config.yaml
model: "contrastive image-text model"
dataset: "regions of photos with short descriptions (Visual Genome)"
train_examples: 203450
image_size: 48
crop_scale_min: 1
horizontal_flip: true
translate: 0.06
tokenizer: "char"
vocab_size: 61
loss: "sigmoid"
embed_dim: 128
encoder_arch: "vit"
encoder_norm: "layernorm"
encoder_norm_position: "pre"
encoder_activation: "relu"
encoder_head_dim: 32
encoder_fused_qkv: true
encoder_bias: "none"
encoder_qk_norm: false
encoder_parallel_block: false
encoder_moe: "top_k"
encoder_num_experts: 8
encoder_moe_every: 1
encoder_expert_mlp_ratio: 0.5
encoder_experts_per_token: 2
encoder_shared_expert: false
encoder_patch_size: [4, 4]
encoder_conv_stem: false
encoder_layers: 14
encoder_width: 192
encoder_positions: "learned"
encoder_pooling: "mean"
text_encoder_causal: false
text_encoder_width: 128
text_encoder_layers: 8
text_encoder_norm: "layernorm"
text_encoder_norm_position: "pre"
text_encoder_activation: "swiglu"
text_encoder_mlp_ratio: 2.67
text_encoder_head_dim: 16
text_encoder_fused_qkv: true
text_encoder_bias: "none"
text_encoder_qk_norm: true
text_encoder_parallel_block: false
text_encoder_dropout: 0.1
text_encoder_inner_norm: false
text_encoder_positions: "sincos"
residual_init: "none"
optimizer: "muon"
muon_scale: "original"
lr: 0.011
momentum: 0.9
nesterov: true
orthogonalizer: "polar_express"
adamw_lr_other_params: 0.0022
grad_clip: 0.5
steps: 6300
batch_size: 128
epochs: 4.0
lr_schedule: "linear"
final_lr_fraction: 0
warmup_steps: 310
weight_decay: 0.0
adamw_weight_decay_other_params: 0
Rows from block 10 of the image encoder of a small contrastive image-text model, named by matrix and row number. Rows with one number within an expert belong to one neuron, the router's apart. Each number is 500 + 50 x the weight over its row's rms, rounded and kept within 0 to 999. All counts start at 0. Numbers have three digits each.
Before each expert's rows are labels from the 100 images, of 14976, where the router gives the expert most weight on average: "strongest on" is what is common among them. Only what is clearly more common there than usual is listed. The data: regions of photos with short descriptions (Visual Genome).
# router: router (encoder.blocks.10.mlp.router.weight, 8x192, trained with AdamW), inputs 96-191
# up: expert up (encoder.blocks.10.mlp.up, 8x96x192), inputs 96-191
# down: expert down (encoder.blocks.10.mlp.down, 8x192x96, transposed), outputs 96-191

# expert 6
strongest on: text has "sky"; text has "blue"; text has "white"; text has "clouds"
router.6:545454502490527568442501544543525532472472511474458516577477485535512545437491547526460452415488443559482476493526486382509457563503420455478516499527486542493557514425567529424463489590529521471532443559411456471496438408553509465465499531411482474490535543511385511527597479461551557478
up.0:455511523562478581447391516524572438531517406575432513487522439537334510492432433451511463499523458530508614574509426546491561518517486514595536507521479490445462490441477429558475509464490488424458491604464477497500537451562594429500623579432448480532520471481489486507510535480552492477
down.0:461447559528436500497429569504428462495442488434417518444461390563483526524445495580511505475432577480527490514552574482568461643519429562479489508575526582525518506429534556475507487485432434587525416452436554433430482527492596527520478443475549476550597483513440451536483463457530483560
up.1:444574497512512528484495557553500581594493418539521435523539577429394546482538483462451501444505544483516573466412420437455534502458519458525536490493462538439566503536468409455456465502624468392502461446400375422537505431511348497457546533490493505406485532452552501468646599489502544495
down.1:417442568541445500529504502541564500528504473505518483467468604529431492513443508508517516442541513540528430464506543559464468638561527516567444564615574560513396515495592508524408445573579543535564462482454480435500434542568504577463595449577489462468399447541563484500464504452517473485
up.2:483548510425526494569406491366507431484514455496561539519597455490551575518466506528513577496440420547488437451592457494555514488568485513519526415520514509495577479416515501558420541445465453471434591368580574540573517468505454483481583488544446473459517594537328485586508528586446444485
down.2:470474531544393546435537543515484482454494475599546520472550575456548553551551489498514466525489487490507454542386468502515599515495508564452461387530586430521539471463378460505526498446526489475488469549505521537509423627500439516566474530438389517493466604554462429451510500462528540531
up.3:481516517476466393474400567575389518433518558445558491472470510505539491502468426507477562567536505522512430476496500400477496522490511459425538506425506428551572482596449492572470465573496499544432592485387546506641465515496622466496574442538487502525522575527542542615465443457485479464
down.3:429568576531545613465502455562427460497470436471525478571533541500525493455468417496504511552565465457439492530443553551524439471482545491437518486486527350541624517500465444508519511459505496543456543492560466557524549441543499484369573503495423508537372570504546483501428534490430453466
up.4:448581482520543574485508548417568529520548420503497518461493551472351473532595500524477372463556445452512510543415539568481520488548541465510510496438475481544510516456559427524505532493474527476539456528351499516522463404493539431415528567531496537504508525502610498437519509419447510474
down.4:476457589510409490531482462616509516519428510490532469580524474598493407428567556542444467488493460480491553513425408504556533558511582504465442522523479449499508483527575445515459443385440508484503436566539567445567446551518461495503461547532463557531506399498434417542468533495520431476
up.5:506501455415466509516528477559476488455561458493600490518397494474502466562495528482558486534516577420540459449505476405511405497454430526472514522435527520532578556423561543450544494464493502454398557426491498503562517498492496421441510519499537521589486501476562573454509519501500541500
down.5:449510497522507644521556580485460460383621487471531515513443502493503434585588550446410558434541499578504416561529538533470422427490524449589500546531412480530480424427492590441571532539448435459525490491546459499496510540483463501516557562487520521627476546469604495483537450461411475548
up.6:615399473496464502478570462461476503452462528487479542521530431400545538492498495500523566565413498518575461439497504477415523526388524580455416568386408518450497511516504529545491512500545458484409552573512386502504624510428437505455440455410523477513471547515518530549497489428585559494
down.6:542528473515476557569580450503446518495457480458408467539469449392526573462436521494557543548525492484506528528541576563544449423507478506468492512446476555407446555525457586482377486532522421511470488539404440454521520582419542508490444592476503441524444538557423542487468439521401527496
up.7:537531482449473534492492485445455379486468493546554476544533436592486485455542452449506506539543519550463553610467471542438460445480634519516578445549515372532426498475487411520566541369536511543500468497478501454492447584566583500427567539610418505476346510435552521513479425552461536463
down.7:577524522471466460491449453503439559514601487430534527570442521463466529430535508552478520518491512561468493590573476532482464518481598486533490546429518419425538479483508405512501537444468450557560497577431436556482397532536496454539553432442411606537451424459479520541449490482470578516
up.8:593419594445571522486474518452479473502577381546565486453520469551516494509574452551464506395466481407548515477417411529572487477511521521422543475547542514442517487487439555519416483528527497532442566517522507499529422550507473420534458478542479626459511407515529594523511362572500504480
down.8:520509473463424635476446410531481508423476515448506518539461478551500565447469481449570523520564491520528496472542518391633498405509541430449489462441507494460423561520460525524479505533493464483436404480445418542555411515408460551542523490474422510548538536547444499527428448527512516557
up.9:565475522470441480517493452490465473459509513533480577550456493540549483547420459473548440563504451572454429529494417429509530502533511457570535493561470524498442478525498503502414497562420460517504469559538556612463515541351529558567491485583438573665509408500467556513533471497468470523
down.9:443514435564517519569507492505464371562491552433515643480507508548404423503533511437445447375541434552520535479560548531521646512405551550518482442486583524494492514596482511515576532518423473573523428461494583546553539488594472443381558502506510504500479458528595528491495509534510490569
up.10:596490522482463568416516475509553425446419486526548534495480505486523500511507501427562503536447602468526490559496485527538492521484463667451529467536449550531503568493408475493483570538432566522487445487461505417575569545389532517520518510539444520407543552536642496521408397581553506485
down.10:461493489536439568524504525470513511455506564470416481401494527498418428554546572476531525480555523570574510515564523501467536360468599497476485554463536508438504559524503379485589534571377509528529408526508534531544437527449422471448531481551467528463514505482568480500514510463502629509
up.11:605531462524546517534469507469598357485508426442507469544563450490547476511472386528450454543449529418493526503504513485500461542524516580527499467574564460485514457627584425492527504433534539491440472505500453502450481484506446517496503416435440432511523537493526533433578458376429532493
down.11:502566548492508457507480443512466475424516433509564497537576598556561484496410501612432517389437436584549492472567458509426539524549480529522520452596502465522487583454578521431485634530467521520490522513464493525456488463479499535466431438519576530463495491544466480451586418505493563494
up.12:490519458571525446502522498478435438539473479452563510464557551460388482514535459494344544518544546452577584503573415504596460460507465519480557436547489462507516587537486479498537476450617468486583575439493507522479578497442518543467534531428531489503582538451439552525577489514543456481
down.12:390543473483523495437521583540544514493474517455515637516479574475573554480455554513457487529532503507496494496524473401439558533534482475441518463499454476498596421509531503532555505593547466496579465492474552408458558436459496512569486471468520467585573632515473572488575497391487516517
up.13:537475517473565467492505603456545506538658473602470503476466467522521499540522560490487416555520522495446524505430515512495435488568506549481483494427458520544497483464491496570508587499358506440547395592452498570505437415479499521543503533498478508472557498417537377463552573465491426543
down.13:450495555476507578509524518559480397489526445423644477463474447404475500505612521497486523419538404567546439551495495454547477511610468545501430545543480569472655483494531552439465534423471523487541607483416490503444509485475454444549588555549428574474454474446517463506471497521439531445
up.14:460528545517536478523469525560474576540473412463463486565471553456375477460448562439469406473525522441508508562475529506485446508456546530493487478553446565466530535519553420500503497518459585544394400510471514510658503457569485489549511455536504604461450624520541482556527532409636567421
down.14:444461560432472557630484515522551554606557556451603456567489464466412530496466553621494470490389496461467567559497521494392470515565550513510532441541507490484550452467569527475501504546594578430437570551458530468512478500592491495541461390563540500551439539613450417525470469588472452530

# expert 3
strongest on: text has "white"; text has "bus"
router.3:445494468579536465522449518559465539455541542511456569445583580499549483495454494395485420448496503525551508505443445570511506498554489554511497410388604447491525467511477489601555520485550542533534428482478483425474426528447554470542418494474459418476497542501594533513551513497463544489
up.0:512506475494468427517448496464474504483517392499397542489579553473425477475419452575449448547456624483520529502503471477483428499466572475426467384464584574554487481525504495569410527535511447412505377503440512601558475576393530448489418430504455497553541558483461444513530590459407500548
down.0:558466549525549523507484427528501505519488495467485559496481517493518516542475480439436513512531535415565448482523561587537439514468482464468488484618509522433546397497536486493497521558528360442508591458420536469484518577550558506541483510501541477556447487344449432547419488393461535513
up.1:431547541524522448507511559537465500567460528511501501486502555426519528491550422516619439478519449534489531481450560512615580481503496505472546511516508454464459512437499406565501460479463542476507517512550574491615480482558444503480517482551499520399480564440600473492494572473434426421
down.1:387498510461519515558564462560433478418399505574482408537566515461484511427509505517517520466449493533522564528416480460560570442557519510492512496385501574473544497519433560454502498546406614456527430440482546471422424530460420444460491452477490566549502489510559476464534527426585506514
up.2:506552502458523496521503531434521516556555512381550579491479577472577511529558503465519484470471578398531456440448427498560496402491480482591530438545603460482513582431471430486562515472480620466430413520555514521548498485476534444455536404441468441608518457349518482504565504527515473558
down.2:539494449451568463508488510385450495506415548515477529501514454446524430541453560536516548497513513487541546504524534459535563505474586507381519525482503455617469390465409479348466445360488519509525423509468495497509450483475433458518579529559531484565545465495450478452517538452438509576
up.3:548464433542535505447549513548468482534502501591494519454562617434433475502502507460493422504536537463593579550510482447586562536483464516462522418416551501460503494465416449634482499527471541440489403485503488552438529457537456536504360510553537477437526469453558470459555601485585514506
down.3:497456535522469508504536509465543431437458450515419492519589547524392489457476483551467479479466498489608521434533449541507498467484603452573475492433553579439482486494586396617495507542587456473458547481419534437495551563482553544537399419373534460393418536540513556549533526499533470447
up.4:491508567523535444482503528513597476446509519550440425467561494479463471498620519469533508442546523510505535544483495518535472568553486555488441443575520652464492426626508462560520534533497435498471473554452528486520547445563483469511402495469418502411535501460463434507405562563516497549
down.4:527540455474505579511398491525460415517555491438430452565518570455457547513519525508385498555504460511500573539479525585530454425464479573419572572525542543459583548514433542476527569569506545494540467423566500515417452404558589482483513608492462480476487554458506525506523524442400462444
up.5:595512481472449509531462581526569459550452530507546581411482562434497484528457482460538468418526473407583566449483436503556543494487535558550553519538433511529459453452480452487577527619477441499484472456506410486536594509541509474520517443475502493534484504518518379567418433544508497569
down.5:569503463458566369529443434433533496478483569494423519487521439468531530597376482380449614501387501369459499435541479480503584413508515422462515411504563482517449480547524499579494503493521503481564518561535539464556513517418465586460557588606461488504580469496495418389557462543514507571
up.6:540566460523482586456577497478482509486519497580564473574562548551446464475551546452497450483443385492472493484518494652563423396483597483530571536518452494472461582505494407484554544461493419521567501429580524543528399393429565454508398525515572483540573501451547513565518583522477508490
down.6:522497600561578457427548463488543554453572509485473539379567465527512518480495479577584590437497505517459426546463472509438498509511525478495435507518478519463458454544566521506416475412511359500460469486473516468546410542438506448480547497439505535466449456481472476586469388509535494517
up.7:518454503502535493511518443537515542569489383541386547427479516452438487473471455479489487488497535494409577500439488521479563462479516444442574451496631491510513548575509457527529512448489532439613458470557496520483446431528456365434551550534407510496568463440516473518477608463508492516
down.7:600551484564486528414535450527482524547421398469442467484516415541420470468480495562542434418395425526438493495445538518479561469549579521553545445516470542515477453493610485470490488555412502479502505484476471503535570491497555466526404471422512487518591452600492492499581485444598478432
up.8:527572441481491420443481476514385545488493539546403533517500506453481425514506427532502549577460460464428592587613563501493655437501484523504568523461456525513466455578539549549544426440505533511443498452455486575436511522573517457437401455526498566457535434441472508559550515443483571575
down.8:439518444547421483496488539476475511449463544418537428436476431537490488455683527512607457476508572474540474439503499542459498518616526474567490478613468478435419455508545561506478504517507460591527466534523528509448480487485480553399586479489465509546439426494529566505430489419521480442
up.9:545509517455456474509520520535587482471561538558531486496521466432498462544523610469549528506516532464443526470508431473619499600405580554568532490498463409556466536509481496545423439536477529555448547526615597497441406484492453485438529541505407411529476512442478459502387450531578517490
down.9:461470510516467579494482535530540536544473548472525465525432469459586500391562445451467534486518474481427477522540514367509450544497445496441547504510479461556488429557461578389418470458559594486548416518478466509441432531562572439542438583497461482546485501493459389490467513439516458551
up.10:476538518454502444533464451458477485509514520489573457493439408530473610470516465565483495531392441514565524598523515574546591514502423534539539474400446495469612456551438554516446479403557405552441458486516456495533502468513475570502501597435394536394582443513535465505487540524511490443
down.10:569466554497468386405466432509520487508504584490490501457532527548373434476493459465591466495414463450495345441565491544449441491559429473482541427466404434534464587438424482504491432472516579493498419459545452531548524477543497572468568615578601483504555427471564596483536491485432489550
up.11:508512482561492542480397566409406513487528505508518550459566477406589514500521487458487491497379517398470458565534520503488497532506463484422575510506487526580466534554481454566560546554502503443525388426595518496466573512478528555375513525576470564484555589449513540562542565474467487430
down.11:466486401520544512450419475476401466504533539493388426456516497525475428437493537525512503517494447529510472591521487529430499485530523373556537470476588515482495508523474484504505491541515564543522519500464474520456527441549564533345508512558549518361507520511539507551554565508455522450
up.12:434556529516534543487459391454484547506425461422476459466494638501488483540520458463458586505490455548480480480477514534476597608451471414549477467508528523449573445569453465480468516465462569535471517420554529451505440423557424461552465523519513540607509489435451478516468516444537483440
down.12:558416587470559470469492472573463479491477549482465465496545527586528525503466457535554407563555487457488486623467528498556507494463545440596461472490413405468514492475448478474461591517564544613453446452569484525474510528600546458534473481534523488476506500514529451501453533440517438490
up.13:448530512563540495619526415497556462467485500453413500443466470466472611402398469469445427589507469503568436462538581516438492557543495537556481468492522566504452508458556515530487570562478504513487570474375555347481535463488522366533548461519450517508485513554391500543458369484511549558
down.13:457515512419493508416406547445503525507499517510542527469440527461530536459597478458521476474480385523505492496514562450524580500592491477462489516536476459527524434417322480491513579511520507527476550452568501554497471505475448452506585622514567537560506485510480430490490459488501546457
up.14:624501430515495340563489586504397499506518549473540559475491447478442410545447486606430525494450470510573619486524521507519558522494473561485477466543575555497589505457562486462464651500570457478502454496496464453472463591512492511521488511540436548520501514493489452499549425427472506513
down.14:496570481446494517460467497509500460518500504465540550533426467524490454586481449550487553505587456445462483403437499554499412498554473579512557471551542480543481546384505474447562442467567455511477472409553603475449435506471504490617409410515529481481499562536469511601515555452410470564

# expert 1
strongest on: text has "broccoli"; text has "green"
router.1:565521434508440496498469439512547497541438494518498568509418412454511512521476554534460476510453524519471450474562468457438568584426484615470525590520526498559492425580455552456505454621410409538558582543577462505451501535469568509496462442574544610491530487566412485524510413538547541560
up.0:479527512436487473526391425534451548536541479513476533431544560406488507512501353473431484438474508534515446461495608483566500432528485440494506585575498549444504549533603520463495410558512430479555554500575525458482538555535550504413522538574495499542495442487479400466548485527508545509
down.0:546522466505429464529551436407512502466544508476531351550453526362480539554563513580518505583484537496456459544488547506558531568533547481467448403528507490475414495477563428520443471548450514409547452549524502437505555569526538429471486408516604427502450486535477511548514588512505598518
up.1:495454427382463455614451533465493468474574434528526545445461568506502557517518508543474491554499459444499606451541501564456516567486544496618545522529642525424604564512423507551474435546480518522497492468482471511538407493466609519495532423485494595474501565461594467535548486427567515537
down.1:581486567564522533421427540447564599434521470544493461497530524497532519502453440491493561458559438521437486510515404475520555522460533451405531516502462498509491456427500548499511468508463528466369524469521601521497501536409528535562463570488485510571554526511451471517551450498533518455
up.2:521507453578515483451505464546454421413588535456405529422504520443449455412506543478466451516510493530454484478486550470504472615578500524541468462558509484487467543476491507492497540523544519486454543499503554403522477481501541487485518486479528556489532516491472552571506443449436522360
down.2:491463500405458553526470584477461549476501438530418471539494520469477414497547473508538501499447541505514515480453478451574478519487496498563538577529475437512488468408414387445541488448515482486560483475565477504561484531521547399492450472472475533496520476515452469661483486511485414529
up.3:555485654576486560482447529449447444435462545509476490491525498527439551494398450537503472498553530515556562456442564434468496470583523521500461463509460552528535491484557573496392485377571481585519578465499456470553455501490513464590528611512499460532474481591501552506450574541395454520
down.3:406458544513483528378504512576530526427483501510501573465483371488542575610431498502450499535535547493518606472554457539525482551558523420520434469496519427515424598456469421576582525407508432562450587459517488538524432565460383562551584453581556523473480533479583439618455453472524534483
up.4:534589483473504536460510483459611500519498461532633516452462441481491529591510479522477434520479498472426619576547485456477518528544470464487493500509523445487431481574513481403468527519469462407566497588456341474512473491430506504596479567462454516401483559497456419445478500551515518501
down.4:448531448491446488539509529395477462455445549442484440540446523486441420521415500507540491446443422485561561497520469476460534518521436419510513613518471587486455523587493444498505562499432514487473552483494504386576481523485553542505542414539575511502502407462494505457518371468529564550
up.5:643476561471539482460505426509579545451464520524607491409487510497392503526495605424515555576483476511469488520480484483477454590520501406596533618484487499512480540430565510411494606573504515409507433506511421504444432471482560498469474499588488477581477483524437471554566530518417520458
down.5:472520575465469496485564535421496488549548349559520592507526475492488531514363500424497495453467502463471503506513491523492529557531563500356486528427618471628514516536520563629515523500465482572443538476545547579505547380533419501460416380520523535535560506470541448474577448446473518412
up.6:591458451473431524507611499479439514521539459531413477469494504464445492511527508559440544488447497482551522434662466437495578489451519507532409464515507601536490467492446530471460542479450477475433564523471414506495532459453523487438553517481568467486487581472430525470546584570420620488
down.6:519554451510469407434597555444538518426533454502477481483546495431475527569554509622505486491473478475554600407465504531487547453525483552521594466480448495489556486541493486547468551440512529429412504472471541543517460505424525455582487521512510432554512431514553534347555482536568501555
up.7:523512496556610525544476530538560482457518465490547495376538465507465420531549470477469543566481556496518482430479513455503504536561380544553423457535446447524428444475511460516469527397630493460538497503543482460585521358480514468405557484475449493610585518482573569480516421577434466431
down.7:463656505552507471351492505506536440365471493647511546539471472450513462425544458480503491531471436466499563486448415467488486487464462452476487581549388499596486466541543570414523535555517564526510570567428500467459541448532474392532552487467446452489523506480480478524516466551511442480
up.8:450452494484511443568464491522431627580508459532467504531450565407543497500497609475484547536530528454548503533473471506471428422418459481456546588523544552529486472528430553484549545524415478459490528465508482444454553476407507421462537442618476406517465498524564469571605404451552480503
down.8:587458460483467479486508450501473492575429542391508477578523556468470539541486563449481548458521563477407485493527556428533501485455523421464558572522455497502513481497518461544551448478431516471491519543522465407517583664450523481537517536472461411534529584525479569447598418465477557466
up.9:514537466442424538520509459403546456538539491584476482505537451406422524494493498522503465448449460510512579507588380391447493564495515450540510483638457557494506537509562528549548517586480483463515540434546430479517554519588428581492524340520474453487592556516529456547486501519519411478
down.9:490515517524531534497598497539543496546516613531582415495491537485544513467553479499467511469480506402459446584505564446466497534444565456501430537466495527508399573531529491429419523559612468631510515501405491402473531431481497484567568481454484558533389472456391530458402463516492434547
up.10:561508522505414516583569548438458466463512529537539503520578543467447490539497460488527533512461511464470519513514473527464483447463493583452585529534395555459414501641523465545539558457455553477497595541472484520543589424402452560574505444407472509624426475428544594545491511562465478565
down.10:500534446499516458554500533544468416477559522460507440487462466529477478519575563461612462455426461489435467587496543484461522542425587576446493498534448582550532507546542604377493536489482471508562545470428588536504482479505487507499481526474506481540540516443480403430598415524504423476
up.11:523455504423584482544418429485429412563504437412625515408453570526462524506484509544533521474499483519394518445533489478519550548474573456471515506588553518466532452445561439524464445590537490559392480498449589498457506565495490428475482558486453495507543467451472535420544442461570468392
down.11:487478393517435498431595490523534393425496469432428517564542524554575503477481512388514522382495403453455486455483525498584516459486448459496421467596391558600519427461564509439487497475510453548479615493525575517508522587542483437583504478480516483501542499528487517576477512468523479549
up.12:546508385463487528482617492560432581506565474475509468536556529546533566570398464443445442570524522472514600534421470395495564550486436516486549519490542403463550494486557495545442470525487586517436517433466463486523516475563498512465558563528509524526419471416590529501509527409590461463
down.12:396419545474490515561520521416541584536491435461455423375466489498587522448506556591584581515592585476474554495502589490499491513459532466496459515474496442575495506506514562460577482446420525546393518499374495517508561531417513388552528387566525532463449518553427475509508483572432580446
up.13:494551513449559536477436422551492438532509435484540437481455482459460626388457481498458530510502525547564437578512460479485542531501487555543503520552466530491518429423346496545419471563570483480501552494429468577485496510465507524482465539489636570476385560409426416424461483496554507583
down.13:585443486445502553451541531486558575453505431508600473502583502418497506518475457451423451544484488487488468486471546547548520453500539540492502555531500447450466616460448471496506431431584570474422443529600390498485522445530479506451376500464527470474474548413548482442453546585490515468
up.14:605471609428536431480488488457475591415469451533401463536551371555478441517534473587453505557560419444484564549436524418484500453441576481455403503484527576559510548489450454495420464523433519505466496532556535442564455488494496545430485488521488525538560564573583512562566540587519465538
down.14:527452480470533455567500465608529469493520540407493559490546442470501497551450605524430515476505471522507541484571486566501515504510444446491470541501514416442446470581574526483574493587467561510594555566515475450483466489488446573516495517466540594523532508558534528538460496472509444517

# expert 7
strongest on: text has "zebra"
router.7:572602470456505523514416546399485402417491561467469440563512608511564451503543563487499425504401548549459408478526574563566533414469506557446497559527512496478533495519465502537575549446460497591556470467523591543509579582459447473436518519522504486483436483538423526503471468584423559573
up.0:490512534477538517494437511505507552511427431382515462555475519443507501433524439551499567446441484438498592455414530424534461466481425498476490525484437507474513490476525437438550494461519411483573565489501487506441482462443585558543521495493528394576524564529434474577446467420485438529
down.0:504548481464502457610430501473484429382509562509549499443488460431465508533460434525545521501398524419502475595516444526448544406438536413521476583466515524420600557540476493465561604490538509489557517576457497530476501548497531515518376481478456435552514483516590456488442510488485557476
up.1:547540555501474460536510537448637427503545464524565520518519528504520537469418468559451495484536436558586560526513507526522541491594501544532501554509567483464465560499597463448484437457406454479408509515435481418538423465410365496489508491508541547460458463481494448501458507536499486465
down.1:594648530469519578510474494479466508473527454504491479488507442571473474537556415508473448554504457491429651572485454414474475433499457569557443563548482562476592528417489542497539526461426523448415634445513477571481505447389443519482487519496601422485536517516355580521572506491497519507
up.2:422517479424622554501503469462543536532457544460526581481506517515558471368568463530462562383481506460487485573482505504457513540549571486523464392507522421539577497525499440495447455520426458515519438566440478387518505486442545451523478520449562585517487452578430533444486414572507450530
down.2:437515518525504454511525573568505441558511502535569575539472551540421445466352421455488492495585430447539587495571482432557496409520618504502534537590551474527532526504464467535430508588543419553405465455556448543465463465495385533547546528532495540466409568534485495524472466461413411454
up.3:489635480533479569491568492510523609509436591535600586452511566528443518473500437506487501461439433458495481502446591528479475494471474486584519554576519538578510528441544482411414468492482471477569459533577506474427511545421518525491579461434424514482407501505449456521499512480478436477
down.3:431421455548393478485393545538538464508508535558551552493567544440467495528499496528497584506510409433572524533458548508453609500403535511533545427627556492474539579516559542463423491549494434430494515524482544395496478442569401555476511512477381463582461507578461559540440482616452530477
up.4:418458532465485477538440492582567478605496472475527470467526347584504554477456533536486564473465484548607573481544435482458620510503515405488453482460522519505484519586511494430457527517562456449530524498447370405410508480497464474479416476463505456494516533597459447489520486456536485427
down.4:487461494633524443562460504558482539512556540537457523371485469504522596511522516437437496557494491564524510533489555501513517519548493501549397477547461497543580395438520483467555591485557485492477523596516431547413602598461505543508460572481413563526548523471423472376525458479553604483
up.5:558523588494541486417484567490510551488539464545611643517499498496554511407409385522516541484455510437486444479491574572507547442460449520432534559466450528451526507423481492510585529518589497401465492458522479480493502447535344504429555522424463460502418612456460565502443497471568466491
down.5:497524555512466582443472521549534515488438503493490481577480496534584466437403486475464500497536524503546541564428462474464564469473560524465497549491508528510486524467619440424458454591574489457528495481388536425577524543588433429505456443408546471552396586479441448526513549480536516580
up.6:553498466500469386542452477504509572490528464504508434458493444482534513465462484589423524501504481572454506481485449492456464474475502501501500414481471525533528532527378557437554467474407546518426585525607599586542472550579502570419509545558541628504440453537557478533449482498559480583
down.6:441507535462501458463595462480463497482497504476443503440454498509536441451553554544520461453553449622570545536493510491585469558541526527557426424461531563541502560464490515520513513566442480657529411545402503494432449488441605535448461499517539569438501490496482468465534507480429527417
up.7:489483581514575532497547456550527386400535496494497543445494523463520499520508528575545547428520461510476541502492519652582484449431474527441515552496526462473571508463472521496605456466586574497575488530510549452591572453486505531494534537538466548604578467469403487514522435455523519482
down.7:485453539513587497471563509409368485529449574554524517610491484508525451497506519500542498580470416417484495375464576597382520561586377496477548542523532512520510467479554569481505405440456460498560541404516549587525479470538447508608471453544514456539544502420530595502469585542417483557
up.8:657512453561580522460551471467584563562532449549481432449395531468461472538481466400546495488468524607450517465480466509427485570520504500492502553465485509425490479542501379543455508511561493498538436498512489527501435487559479500551552364513518525519449490493434546540404441586404505475
down.8:536476542510394525533500462460440406497484549486417456436444537469480509514524523485529433507442437500549496544416573539495521527462507503556583557612509451514489496494598498515493423483426574543440525500542599454437606536590577528483461394502483418493446468463544439578484463487493525591
up.9:469539430414480466514482530425443430513528547432463474425467463433522451511530446462463544522483425539564517528497557516426486501499427497559433503456442569487578581562494468543487589552518467486462547466402552479462448546487379468515629480488513419494540591514517518419480520513492488477
down.9:482499510485460477484578446546527402466510490519524549533409442494460478520510528522472491567501514415470509489540528544505494538469460535452472554516475514504513429510500533541570506460534518461486540520518491481455575503566413491494511630522656556579519405532504472480574565440557489502
up.10:405486489535468436564470546471487476514544439505539465550574470515524503481420588448524489487481526469522475498522560487459516514457532494428478483569553502480503550490500392532471441421488477564489450467495424442499474492533519525501512473663541582498533528581473611516452474587419554567
down.10:500483472510489485575475459537488525522588421477512535396474403513512492484445533424537357595561533528504573444468569495531576404483573493478529418466450517521441514591536522475470558559460440498541533562483491472463501468550522547436500415556539459485421532480493506584436482546454577578
up.11:522572572449532463442480520505514526558618358567548480505537447489475505462502544553557516444517507441635527503559580480510496542534523532462544478538460473557479543524456538585555510366515509542492614469479492527413512460560491549467499544572470502444397536420532443529564502465522538424
down.11:434557520466488471451510449419531540514534567520393476537509545586543437444510456428527532485506531531486501558551463477509520450464526476499452544475536622445564456627577600554461526589543377504479426500417491514539420490478532501537453514457489469468460515450503472580544440485517536533
up.12:532509540443538524495462584524530499531547447450560495519542522578501485482525373533527483405530554536538458443456446531525522410401459508480513501380418447485563493508471438445585500374503466500505488491404551566508449445512466548529546532423436528478439503492563520477465489517625494533
down.12:474522594538514476540445524481555441523519363415531610577457434543488448548413494436494471575472646465483503518496553486505535352537518471417540513457517481450470488537507486495552481486533492480448484469495546514662463550492561543549400461469528459533422579458478561551465511484462405514
up.13:518498511489603482501451439521526461515552493533417521458506532489429525587515462563399542490468526468459554522437533532558529512457580518565560485442516470496440488507458576459552544489463502452601527600583510549545479439450448542541464491471527547512459431529496461509478473547462563466
down.13:476624526453588423440490561517540550508510489415385520515445446512540486476576580552564510477472502473562441530521528460458509513563517436531452492408482441471445436526465540500454451482475505533574511468427530587528520530404517513494545452504458498517450503504615605513558510471470532535
up.14:553527582471524552432426468483486543503490509461485496507491467506523515392425450590502479573439511456461498555543502485472452479468531470444486487513503565489547472510517572544541423432536462532386513518559562487485592450543516480493660539416442458491547538461505524460582441565481444499
down.14:484467456515543516430502492576537486539483472477464419573494597458581565551526569540513466542508505468571526490398565467499495539551502491427576573543525534559552529489493448478481420495505565521453448563393440497450485497547608517467480524456494472471427540386501459381490529497494504529